python train.py --train_examples=88335 --norm="layernorm" --patch_size=[4, 4] --conv_stem=false --width=256 --beta2=0.99 --beta1=0.95 --adamw_lr_other_params=0.0024 --epochs=44.6 --final_lr_fraction=0 --weight_decay=0.05
Rows from block 7 of a small multi-label image tagger, named by matrix and row number. Rows with one number belong to one neuron. Each number is 50 + 12 x the weight over its row's rms, rounded and kept within 0 to 99. All counts start at 0.
Before each neuron's rows are labels from the 100 images, of 14848, where the neuron reaches its largest size: "top examples" is what is common among them. Only what is clearly more common there than usual is listed. The data: telescope images of galaxies (Galaxy Zoo DECaLS).
# u: gMLP up (value half) (model.blocks.7.mixer.u.weight, 512x256), inputs 37-73
# v: gMLP up (gate half) (model.blocks.7.mixer.v.weight, 512x256), inputs 37-73
# out: gMLP down (model.blocks.7.mixer.out.weight, 256x512, transposed), outputs 37-73

top examples: shape: featured or disk; edge-on disk: no; spiral arms: yes
u.327:44 43 35 40 53 70 34 53 69 44 50 41 37 30 41 40 41 33 53 50 43 52 41 64 62 50 55 59 62 57 41 44 52 59 50 42 44
v.327:58 67 44 64 63 51 30 44 45 51 39 54 71 43 57 63 50 56 29 50 54 47 35 42 48 31 49 49 40 61 52 51 47 30 34 64 65
out.327:52 61 38 61 63 36 50 47 38 42 24 59 44 65 42 48 74 50 43 58 55 38 53 41 58 35 69 52 41 39 57 37 36 38 57 34 24

top examples: spiral arms: yes
u.498:53 57 44 50 57 69 85 46 56 41 64 52 49 53 42 57 32 52 41 67 49 47 59 34 38 38 60 43 38 38 56 49 48 45 58 51 49
v.498:46 48 45 49 58 59 61 56 48 42 30 58 59 51 56 60 52 46 59 53 57 49 52 38 40 35 48 40 51 39 43 53 54 37 49 38 44
out.498:61 61 59 48 53 48 32 48 64 47 34 50 44 43 52 44 46 72 66 64 53 58 44 76 45 45 34 55 21 57 49 57 51 49 39 54 40

top examples: edge-on disk: no; spiral arms: yes
u.48:64 45 25 51 39 54 43 63 51 72 49 37 52 42 46 54 56 55 68 52 54 64 75 42 47 45 55 48 22 68 73 54 54 59 56 27 62
v.48:52 58 37 36 50 48 52 55 57 42 45 41 33 53 56 36 51 40 46 45 58 44 40 51 54 37 64 39 41 41 62 50 37 47 47 61 64
out.48:42 49 63 28 69 54 57 18 61 37 69 59 50 35 65 48 58 41 30 45 47 50 49 60 59 72 52 40 66 38 63 47 47 50 51 73 45

top examples: roundness: round
u.41:20 40 45 54 57 53 53 54 51 55 49 37 45 33 59 54 28 70 50 55 50 51 57 34 43 58 73 50 69 47 57 57 57 30 56 60 81
v.41:67 50 50 57 62 54 45 61 47 56 74 61 47 38 68 58 60 40 39 59 39 65 54 56 43 26 45 66 43 48 59 54 51 49 50 43 49
out.41:61 66 45 35 48 46 75 66 48 62 50 51 49 65 53 37 41 49 51 40 50 75 67 65 69 50 70 70 47 43 39 67 49 45 60 34 52

top examples: roundness: round
u.298:64 54 25 50 57 47 37 65 76 52 48 56 50 29 61 69 55 49 46 30 52 46 48 55 50 39 64 43 63 57 49 35 51 64 50 49 60
v.298:50 56 47 65 50 31 46 58 69 70 55 41 75 47 54 50 62 45 43 51 55 71 30 48 57 21 59 69 50 69 29 37 49 58 64 76 64
out.298:27 52 49 45 51 73 34 34 39 60 42 55 63 61 70 62 45 67 69 48 28 44 67 66 49 59 43 24 61 56 36 50 57 58 47 31 33

top examples: shape: featured or disk; spiral arms: yes
u.422:63 51 39 44 40 59 30 52 67 37 35 38 39 45 75 38 46 45 57 38 34 32 54 58 36 64 43 26 61 49 48 49 49 39 45 43 50
v.422:59 48 61 59 47 68 27 60 56 35 43 51 45 51 43 54 72 41 68 50 55 52 66 48 52 34 59 53 56 35 34 53 32 60 60 43 40
out.422:31 52 52 58 43 42 44 58 51 65 48 48 50 52 56 53 45 49 52 34 58 52 46 36 56 40 52 61 35 60 44 43 54 49 49 72 41

top examples: edge-on disk: no; spiral arms: yes
u.329:79 54 62 53 63 40 45 29 25 31 31 63 38 64 41 56 49 64 66 57 36 47 62 44 51 68 41 41 54 53 53 54 36 59 44 47 87
v.329:64 35 71 49 44 47 43 67 53 34 47 51 44 40 65 51 59 64 53 66 48 66 56 38 57 46 78 33 73 37 41 50 48 61 48 64 45
out.329:42 43 45 50 50 57 57 55 74 48 72 32 45 48 44 52 43 43 40 40 46 57 43 53 66 32 34 47 44 37 56 42 46 41 57 58 55

top examples: edge-on disk: no; shape: featured or disk; spiral arms: yes
u.394:47 52 58 52 45 52 56 47 55 64 66 62 42 57 42 64 23 38 58 35 59 62 35 60 44 55 82 47 59 40 47 55 44 36 45 52 45
v.394:64 57 65 59 35 45 50 69 52 51 70 68 56 81 37 69 45 51 55 41 48 56 43 29 60 57 58 39 50 53 58 64 58 40 36 64 54
out.394:52 40 38 27 41 47 56 71 42 58 55 44 55 41 31 62 60 50 60 56 67 52 51 37 43 56 37 50 46 59 44 37 37 51 58 64 58

top examples: edge-on disk: no; shape: featured or disk; spiral arms: yes
u.125:53 62 57 52 63 48 41 42 38 54 30 54 40 52 38 44 44 48 35 52 51 45 55 40 62 56 50 58 74 62 55 63 29 54 40 62 66
v.125:56 60 48 54 32 32 68 47 63 64 59 48 31 38 37 34 62 69 71 71 66 34 56 51 55 67 56 44 30 29 45 37 50 39 49 52 67
out.125:44 44 51 64 42 47 66 47 60 27 49 54 61 54 60 29 49 58 45 51 52 55 44 46 64 59 49 68 61 28 60 52 55 62 37 51 46

top examples: edge-on disk: yes
u.246:21 27 69 32 50 67 52 44 62 67 50 63 48 47 58 31 37 44 44 63 67 52 55 41 59 44 55 51 45 37 58 70 49 67 48 47 42
v.246:48 54 63 52 46 68 69 49 68 47 54 39 62 59 53 65 57 48 46 83 40 38 37 25 54 64 36 54 51 57 53 47 23 51 51 68 26
out.246:58 54 37 63 76 46 71 51 39 36 41 31 26 40 32 43 63 40 52 42 57 63 38 49 61 72 37 50 54 41 65 47 44 48 58 71 65

top examples: shape: featured or disk; edge-on disk: no; spiral arms: yes
u.485:38 60 39 76 58 55 57 55 63 46 58 40 36 49 60 76 23 49 42 49 74 31 64 48 63 55 41 50 53 49 41 36 34 69 50 43 32
v.485:51 35 48 46 51 57 42 80 57 50 34 36 57 48 45 62 39 76 58 61 66 28 43 48 47 32 51 41 55 62 27 59 52 44 60 63 49
out.485:50 54 47 22 37 52 46 59 59 64 30 35 34 50 37 37 55 45 42 69 65 64 40 37 50 65 46 50 43 50 40 69 66 66 34 50 49

top examples: spiral arms: yes; bulge size: small
u.71:53 49 55 46 44 35 42 64 61 56 52 36 45 49 51 72 46 68 53 45 62 38 37 38 57 71 55 82 54 31 81 32 47 53 84 55 56
v.71:46 38 53 39 37 49 32 80 47 45 50 61 64 30 56 70 68 28 53 65 52 30 45 46 33 60 50 51 53 46 56 51 54 38 37 61 28
out.71:77 41 24 49 62 52 44 47 55 47 45 34 50 32 41 51 37 23 53 34 52 55 62 62 39 45 34 40 49 59 53 52 54 51 37 56 59

top examples: roundness: round
u.264:55 47 36 56 46 46 44 34 56 43 24 56 64 47 57 61 70 66 65 33 42 57 41 51 66 42 35 62 44 61 49 37 52 55 46 48 29
v.264:45 67 68 38 42 61 57 62 56 45 55 17 39 69 63 49 49 35 53 47 54 63 31 46 36 44 50 72 36 57 41 55 58 46 62 57 68
out.264:50 57 33 39 45 46 22 47 37 59 37 40 26 56 25 44 41 40 59 44 71 45 50 25 38 26 59 54 46 38 42 46 64 42 51 53 63

top examples: roundness: round
u.263:45 53 51 41 53 47 48 76 55 74 39 47 31 50 50 60 74 43 47 29 33 37 47 43 60 67 48 37 65 19 49 36 48 41 38 46 55
v.263:48 58 71 25 48 61 63 60 60 49 46 61 39 41 55 40 66 39 21 27 28 46 31 36 35 65 37 50 68 44 59 44 61 47 09 50 37
out.263:51 59 31 46 49 61 42 32 57 49 59 60 44 68 77 43 21 59 66 61 61 46 38 61 46 41 54 55 56 68 49 62 39 39 60 49 45

top examples: roundness: round
u.126:57 26 78 48 78 60 38 64 50 35 32 47 39 45 36 44 48 39 32 81 42 47 21 37 51 62 46 63 48 47 56 47 61 45 67 47 25
v.126:53 34 53 40 52 38 62 42 47 47 68 53 42 38 53 51 58 26 58 35 52 43 40 45 19 37 47 41 51 41 53 53 45 47 52 45 43
out.126:39 44 34 34 35 41 23 44 70 58 60 66 43 71 54 60 49 47 42 54 57 66 60 35 49 58 66 39 39 61 52 51 33 48 38 41 43

top examples: roundness: round
u.62:38 32 44 51 59 61 48 38 32 58 52 54 49 52 60 52 42 52 67 58 43 62 56 56 52 71 49 51 53 60 46 48 37 37 23 66 42
v.62:42 29 47 41 45 65 47 55 62 56 56 44 38 52 56 72 61 54 53 62 59 59 50 57 36 54 47 65 42 45 57 44 70 65 60 52 25
out.62:74 40 65 19 43 39 73 50 30 41 49 48 37 55 35 39 39 37 38 62 64 41 53 60 56 47 62 58 49 39 47 54 63 46 36 34 62

top examples: edge-on disk: no; shape: featured or disk; spiral arms: yes
u.140:30 41 61 43 46 50 52 55 51 48 28 43 39 47 59 53 46 51 49 45 71 44 76 58 52 43 35 79 44 55 40 54 66 43 44 49 39
v.140:37 45 53 51 48 48 45 52 52 51 35 65 55 38 28 34 27 48 40 38 41 59 48 62 45 74 70 39 77 45 71 48 39 56 54 52 55
out.140:43 41 50 62 52 65 52 61 52 60 66 23 51 49 37 53 67 76 58 47 57 46 19 56 31 43 50 29 43 47 56 57 53 38 61 41 44

top examples: edge-on disk: no; shape: featured or disk; spiral arms: yes
u.16:55 50 57 65 60 64 46 44 40 57 31 76 64 69 52 45 62 43 48 46 62 50 51 46 45 46 58 64 59 30 55 52 55 63 78 57 39
v.16:42 35 48 28 47 29 41 43 43 37 46 46 35 58 58 54 57 50 43 32 47 52 53 50 50 51 62 63 36 68 36 57 56 44 24 33 52
out.16:54 46 35 51 52 44 26 54 68 71 61 66 41 63 63 52 49 78 37 76 46 29 28 46 33 44 43 43 41 43 50 43 61 46 61 40 35

top examples: roundness: round
u.154:47 26 58 48 49 56 41 42 46 48 55 64 25 60 68 48 35 58 41 63 69 57 51 52 67 37 46 38 56 50 69 67 40 68 28 40 50
v.154:44 76 60 60 80 52 68 32 46 51 61 51 45 59 44 42 42 53 40 48 64 63 34 37 42 43 50 25 63 58 61 52 82 51 38 79 56
out.154:60 54 47 57 56 60 64 25 57 57 36 59 59 35 66 47 62 33 24 47 53 53 53 33 45 55 41 51 59 61 34 53 81 37 73 63 65

top examples: roundness: cigar-shaped
u.248:54 51 43 35 56 45 60 49 34 46 60 64 15 56 55 59 45 32 44 63 53 45 48 58 59 55 49 35 53 39 42 56 54 24 50 49 74
v.248:66 40 50 57 50 71 51 26 32 57 37 57 38 52 38 55 44 52 56 42 44 43 53 35 26 41 62 43 52 37 43 46 62 65 41 73 30
out.248:38 41 56 30 61 59 21 61 72 42 45 49 29 56 40 62 61 65 61 60 39 35 65 63 51 52 60 62 34 54 57 47 38 49 56 57 38

top examples: shape: featured or disk; edge-on disk: no; spiral arms: yes
u.233:45 54 46 53 53 53 44 27 42 60 41 42 68 37 60 75 45 38 39 33 58 34 55 26 65 44 34 29 55 70 34 60 51 37 40 61 49
v.233:33 45 53 23 67 58 64 32 24 63 54 49 52 42 69 60 41 45 45 43 47 66 53 55 31 66 30 41 35 50 33 58 49 46 39 48 63
out.233:33 57 42 51 58 50 40 44 59 36 60 57 41 59 73 37 68 65 50 66 54 67 51 68 43 35 42 70 45 64 58 41 45 54 50 49 50

top examples: spiral arms: yes
u.337:60 68 60 63 50 30 35 35 66 63 41 59 45 31 40 63 64 52 62 45 32 39 61 54 58 56 52 63 48 44 28 32 40 50 45 53 51
v.337:51 45 59 55 34 41 41 66 48 59 47 75 47 54 49 40 48 45 56 42 27 62 52 55 45 60 53 72 49 35 25 57 32 44 45 35 45
out.337:43 36 48 53 55 43 38 29 76 47 41 42 71 55 54 45 47 21 57 52 71 56 40 57 45 37 23 45 52 51 52 67 82 59 49 52 42

top examples: edge-on disk: no; spiral arms: yes
u.79:37 34 50 59 39 36 42 59 44 49 47 37 49 52 42 52 52 42 36 43 69 46 45 36 38 46 35 47 60 52 48 50 57 69 42 36 45
v.79:35 59 50 32 37 44 62 45 56 50 42 55 42 43 73 55 52 54 35 44 43 37 46 30 71 50 58 62 55 51 48 29 93 55 45 41 43
out.79:60 36 50 66 51 54 42 47 51 31 37 11 71 37 44 53 41 43 44 62 50 60 53 51 14 46 47 57 50 21 51 37 41 45 79 47 49

top examples: roundness: round
u.482:50 34 45 56 41 77 44 49 53 67 46 41 48 48 52 35 61 76 44 49 38 39 40 33 62 36 42 51 59 51 62 57 47 73 30 58 57
v.482:77 36 61 48 59 54 50 45 41 41 60 60 50 30 47 47 42 31 55 40 52 55 58 64 73 76 53 59 59 55 55 45 59 53 35 45 60
out.482:53 76 55 27 62 40 56 45 44 48 71 45 48 35 39 39 60 64 58 34 49 54 63 42 51 57 65 31 56 52 38 58 70 48 72 57 56

top examples: shape: featured or disk; edge-on disk: no; spiral arms: yes
u.184:50 55 78 62 53 64 48 33 49 65 57 42 45 48 47 58 56 45 44 64 68 56 50 55 42 67 31 68 41 48 51 48 48 55 40 45 54
v.184:46 50 64 64 54 61 54 63 37 63 59 59 51 41 24 44 42 68 42 58 51 25 57 53 40 58 51 55 41 48 48 45 67 50 50 32 44
out.184:45 54 59 52 54 37 46 64 63 56 64 49 43 38 44 67 66 58 72 48 66 41 45 49 85 49 68 45 53 54 47 53 51 41 44 55 55

top examples: roundness: round
u.479:70 69 31 43 67 29 55 44 43 41 58 39 44 42 59 42 46 56 30 27 60 43 63 59 49 46 51 48 53 55 46 58 32 48 37 51 34
v.479:44 84 51 42 53 63 58 46 47 58 62 46 57 43 34 39 38 61 44 65 34 74 62 49 57 60 37 30 28 49 43 58 48 49 49 71 31
out.479:69 55 79 42 26 59 49 47 41 54 56 72 48 60 53 45 65 38 54 47 61 61 36 23 62 41 58 54 62 48 54 32 56 45 62 38 63

top examples: edge-on disk: yes; roundness: cigar-shaped
u.6:50 38 32 27 42 56 54 57 58 63 53 28 42 57 41 53 56 59 55 42 37 57 40 47 36 46 60 56 51 22 38 38 30 64 60 65 56
v.6:37 39 40 56 55 56 59 60 51 49 62 42 56 27 69 50 47 42 57 45 31 45 35 25 39 64 41 49 50 43 44 46 17 69 57 26 88
out.6:62 70 60 51 73 32 47 57 87 37 71 40 59 51 33 46 23 56 42 35 65 68 63 41 42 48 59 36 24 63 50 43 41 34 41 42 58

top examples: roundness: round
u.64:50 38 86 56 33 70 60 53 23 65 47 46 67 66 52 50 64 51 51 63 61 41 45 53 37 54 46 55 44 36 59 47 53 43 47 66 53
v.64:39 47 49 48 33 51 57 47 65 42 51 27 47 51 36 41 63 70 33 53 50 53 37 39 44 55 50 54 59 47 40 27 68 49 51 22 49
out.64:55 43 42 20 64 51 23 42 67 49 69 59 31 60 37 48 43 30 50 14 61 42 30 53 46 47 65 52 54 42 65 51 53 53 53 35 46

top examples: edge-on disk: yes
u.496:30 46 44 29 59 54 41 51 73 42 38 48 53 59 51 48 48 52 47 31 70 47 45 70 62 34 68 51 38 43 59 52 61 49 36 41 62
v.496:48 63 65 54 52 59 65 39 37 41 48 45 56 42 41 46 41 57 48 65 55 49 61 55 35 57 40 65 48 56 14 75 84 64 35 63 39
out.496:32 55 44 42 62 53 64 36 40 53 58 55 58 46 47 71 42 53 80 48 48 77 52 67 51 40 22 67 67 48 54 34 42 69 62 49 59

top examples: shape: featured or disk; edge-on disk: no; spiral arms: yes
u.373:27 42 84 46 66 61 35 74 54 48 47 57 61 71 29 74 53 48 66 67 55 52 45 35 45 48 63 43 49 47 59 63 53 43 52 56 48
v.373:49 34 34 54 69 31 55 67 42 34 53 30 41 74 53 51 43 47 54 57 53 55 62 51 50 33 55 45 46 43 65 30 54 45 47 70 46
out.373:61 48 54 45 58 39 41 41 55 77 46 46 36 47 48 44 74 46 42 53 27 47 62 43 43 43 75 56 49 46 46 56 50 61 52 52 54

top examples: edge-on disk: yes
u.300:67 47 38 51 52 42 69 56 58 41 64 30 49 29 59 57 55 59 73 51 47 40 43 54 37 45 41 61 33 32 34 68 54 42 64 39 49
v.300:69 11 45 40 78 53 51 58 71 61 51 42 54 47 39 34 60 33 59 49 74 40 63 54 48 57 70 69 46 53 53 51 57 77 52 26 50
out.300:45 62 55 55 39 45 51 50 42 55 41 41 67 64 34 43 60 63 46 46 42 58 51 56 46 51 45 59 45 59 57 30 27 44 61 29 38

top examples: shape: featured or disk; edge-on disk: yes
u.65:59 40 40 58 48 27 61 41 34 55 40 58 56 48 68 60 52 49 65 28 40 53 46 63 46 48 65 66 83 47 72 55 42 68 48 40 69
v.65:70 70 60 38 49 35 50 58 63 44 44 44 63 64 45 46 35 54 51 43 54 49 51 56 47 68 65 65 39 59 61 52 42 54 22 51 39
out.65:36 59 66 75 47 43 61 49 62 51 62 31 62 60 54 55 68 61 52 50 36 61 37 39 58 62 36 63 42 39 43 58 47 47 64 58 45

top examples: edge-on disk: yes
u.80:30 54 39 40 64 50 51 54 30 36 35 55 56 53 51 41 48 55 59 42 51 43 37 48 54 45 63 42 41 57 53 45 63 70 56 26 51
v.80:42 46 47 32 19 48 44 22 54 45 49 47 37 66 60 40 37 46 50 56 50 46 59 69 60 64 50 44 60 65 56 59 50 49 47 47 56
out.80:51 41 46 61 56 44 32 45 58 75 49 54 51 50 37 71 37 51 50 56 32 38 58 34 67 42 47 58 62 38 47 50 30 40 62 47 44

top examples: edge-on disk: no; spiral arms: yes
u.124:47 63 21 44 50 65 52 53 41 38 46 42 31 43 55 54 61 40 49 53 38 23 47 51 50 41 52 44 36 38 46 55 78 37 70 60 58
v.124:31 47 68 45 69 61 30 36 48 47 42 33 59 12 30 49 30 47 54 44 76 45 59 49 27 53 56 35 37 41 51 46 43 35 51 68 48
out.124:38 64 43 50 37 32 54 73 56 48 33 50 66 59 50 57 51 37 52 61 46 66 65 35 64 38 34 37 61 42 50 34 38 55 56 61 49

top examples: shape: featured or disk; edge-on disk: yes
u.230:66 75 44 66 21 60 52 49 50 53 32 38 40 56 41 44 63 41 67 33 51 29 55 70 51 81 30 48 44 46 49 44 33 55 36 51 59
v.230:50 38 70 49 45 63 52 59 56 56 61 61 42 78 52 38 50 60 75 61 54 68 54 52 58 74 47 49 39 50 42 36 41 55 44 56 62
out.230:49 38 43 30 49 39 83 49 33 30 49 46 30 32 45 45 38 64 29 40 62 71 62 45 50 67 68 74 44 38 37 21 37 76 45 51 26

top examples: edge-on disk: no
u.285:73 41 56 56 58 64 36 47 34 55 47 51 41 39 48 66 37 47 43 53 41 52 46 55 35 28 49 42 45 53 52 55 36 40 47 64 38
v.285:61 30 40 48 42 60 48 54 44 55 51 54 44 41 67 51 45 37 28 61 37 41 49 71 30 35 23 26 57 52 47 51 48 42 59 49 41
out.285:49 51 41 49 57 51 54 44 72 31 47 56 57 27 58 47 46 46 36 37 49 66 64 52 46 39 61 68 38 57 35 50 47 39 44 70 74

top examples: roundness: round
u.241:44 47 43 53 50 50 75 42 52 67 53 56 36 65 53 38 50 30 46 48 46 27 37 16 45 45 52 46 41 80 64 37 43 60 72 34 46
v.241:37 74 70 32 45 49 37 50 60 69 56 53 67 50 62 43 59 39 57 77 47 65 56 43 69 56 41 75 58 70 44 58 26 63 49 43 54
out.241:41 36 62 43 53 44 46 21 53 33 46 36 60 41 64 45 61 52 46 44 46 48 49 73 44 37 25 43 53 64 81 51 69 51 35 61 55

top examples: shape: featured or disk; edge-on disk: no; spiral arms: yes
u.268:58 45 41 36 46 42 40 61 74 57 32 39 45 51 59 53 52 34 48 44 66 61 44 43 65 59 59 45 76 26 46 50 54 55 46 33 40
v.268:57 34 28 53 50 62 51 25 47 37 49 49 36 40 53 50 34 28 51 28 73 60 45 65 51 53 66 28 50 40 40 47 63 47 51 40 55
out.268:44 43 43 56 59 71 53 48 45 29 35 60 61 52 50 35 47 43 59 63 21 35 24 31 47 49 50 46 39 37 66 26 45 58 61 56 45

top examples: shape: featured or disk; edge-on disk: no; spiral arms: yes
u.398:34 53 17 62 60 55 54 51 37 43 37 26 48 56 38 63 57 39 49 68 30 51 56 39 54 45 44 53 44 65 37 43 33 56 43 68 47
v.398:61 62 37 48 68 44 29 51 46 71 69 42 46 41 60 47 66 63 80 58 56 39 60 56 37 46 70 52 29 52 72 64 47 80 39 47 34
out.398:61 45 75 40 38 54 55 63 47 47 45 47 29 78 70 41 42 38 51 51 52 19 22 49 39 36 57 44 61 36 59 24 59 34 42 57 47

top examples: shape: featured or disk; spiral arms: yes
u.502:50 41 58 38 46 36 63 40 55 56 71 56 57 38 52 63 37 38 54 65 56 57 30 50 66 41 45 39 39 54 51 37 37 55 55 42 79
v.502:62 72 62 38 53 58 41 45 46 46 51 46 27 21 59 44 64 54 53 71 38 77 64 57 50 45 44 67 55 36 40 55 67 53 46 39 34
out.502:55 36 49 60 60 33 43 54 55 51 56 42 49 42 35 36 51 61 53 44 33 45 40 42 40 71 60 64 44 34 53 37 53 61 70 66 49

top examples: roundness: round
u.333:54 43 46 40 54 39 41 53 38 62 45 56 68 42 48 62 61 62 69 35 57 62 23 59 44 37 43 53 46 64 38 45 73 50 47 65 45
v.333:62 50 62 65 46 52 38 66 82 58 45 60 52 54 33 54 55 51 45 48 43 36 32 60 29 66 56 55 38 55 38 64 27 41 55 65 58
out.333:50 57 57 51 45 53 61 52 58 50 55 51 54 53 52 54 58 45 52 45 25 44 26 49 55 64 72 55 50 55 47 41 57 39 33 46 52

top examples: roundness: round
u.331:55 29 44 49 54 57 44 42 54 60 30 76 35 49 53 42 41 56 71 51 47 51 34 34 55 71 54 54 49 59 38 40 47 59 35 48 25
v.331:40 39 69 69 31 67 48 66 63 53 64 51 40 45 63 55 38 48 58 23 49 46 64 38 52 54 49 65 58 32 60 38 46 48 40 54 26
out.331:59 54 60 36 26 40 49 65 50 43 57 29 50 55 41 34 64 43 33 50 46 58 57 48 37 57 43 38 28 57 62 63 41 42 43 44 74

top examples: shape: featured or disk; edge-on disk: no; spiral arms: yes
u.103:58 39 47 42 60 54 52 42 26 50 60 55 43 35 47 52 50 37 60 43 49 59 52 49 37 44 55 62 52 68 63 38 37 45 38 44 57
v.103:48 32 48 55 49 56 61 45 50 69 34 50 64 53 51 49 31 62 59 58 39 35 37 47 46 37 57 84 52 70 35 41 47 42 52 48 71
out.103:35 46 25 55 43 48 41 54 75 39 39 54 33 33 67 41 49 48 37 23 56 44 60 71 64 29 60 48 48 53 48 58 40 52 46 72 53

top examples: spiral arms: yes
u.242:30 45 47 52 46 48 63 49 51 42 65 57 65 44 54 40 49 62 73 45 60 42 57 55 46 48 51 56 35 43 43 58 52 47 56 81 39
v.242:39 58 43 56 33 61 51 55 38 57 51 51 40 51 58 55 59 44 66 39 25 41 61 58 29 76 34 56 38 70 44 59 55 29 58 64 68
out.242:77 58 83 56 61 54 37 58 42 48 29 35 45 51 45 53 43 63 54 57 62 46 70 39 32 46 40 54 42 67 61 57 45 46 43 52 54

top examples: edge-on disk: no; spiral arms: yes; spiral winding: tight
u.143:49 55 47 46 54 66 30 65 37 59 54 63 62 51 36 65 57 52 59 72 53 26 37 47 46 35 56 69 71 34 47 62 59 44 52 50 38
v.143:46 22 59 21 30 52 52 72 50 54 57 30 47 45 64 48 52 44 54 59 40 63 55 57 68 50 24 39 33 23 42 46 84 60 54 42 46
out.143:51 59 61 53 51 53 72 41 59 47 50 43 39 41 65 47 13 40 44 48 65 46 85 43 46 46 66 53 52 63 70 55 32 29 47 53 55

top examples: roundness: round
u.296:37 45 37 55 38 41 61 64 50 60 53 47 54 48 57 55 44 40 40 37 44 52 73 59 42 33 30 69 74 44 48 47 33 26 46 59 59
v.296:56 42 63 40 25 48 51 51 40 35 70 47 26 45 20 51 51 46 34 68 61 38 69 58 55 33 53 46 31 47 44 51 31 68 44 61 59
out.296:81 48 55 43 63 53 55 47 65 55 36 57 40 51 52 38 62 65 51 47 56 59 63 58 50 40 47 41 64 36 59 50 43 49 27 21 59

top examples: edge-on disk: yes
u.372:59 56 38 36 41 69 63 48 35 53 52 31 61 37 20 28 27 66 63 52 54 66 37 50 53 51 52 69 50 44 35 35 69 47 52 52 39
v.372:35 34 47 67 46 60 68 48 61 41 50 61 84 54 62 20 50 65 52 65 77 60 55 63 59 49 59 39 67 55 51 47 42 34 29 33 27
out.372:45 44 41 49 51 51 45 49 43 46 52 51 31 51 57 55 48 62 54 47 54 56 62 48 47 56 60 54 61 53 60 28 35 49 63 59 55

top examples: edge-on disk: no
u.361:60 57 64 41 53 76 26 34 43 51 59 43 62 36 39 29 46 44 48 42 58 49 50 32 51 50 45 66 36 16 42 58 62 44 50 50 53
v.361:71 64 51 52 67 48 54 54 66 69 49 52 37 41 41 46 48 70 47 42 47 38 54 52 52 61 46 38 38 41 29 32 49 47 46 58 45
out.361:45 37 37 83 54 53 75 74 44 49 46 53 35 55 43 81 46 27 54 31 70 62 36 57 39 54 67 45 38 60 62 56 50 49 62 41 23

top examples: edge-on disk: no; spiral arms: yes; bulge size: small
u.30:50 28 53 58 29 49 23 29 52 47 43 40 60 45 37 48 45 20 61 56 62 61 50 44 37 64 58 49 71 55 61 36 64 43 48 57 42
v.30:42 38 54 64 17 77 44 48 37 33 42 32 49 47 51 29 36 44 54 53 36 65 56 43 38 39 61 37 30 52 46 46 60 39 50 63 32
out.30:52 57 52 63 71 49 53 68 28 45 68 63 40 68 36 50 43 37 55 36 52 42 49 57 37 36 67 55 21 46 35 53 49 48 42 28 46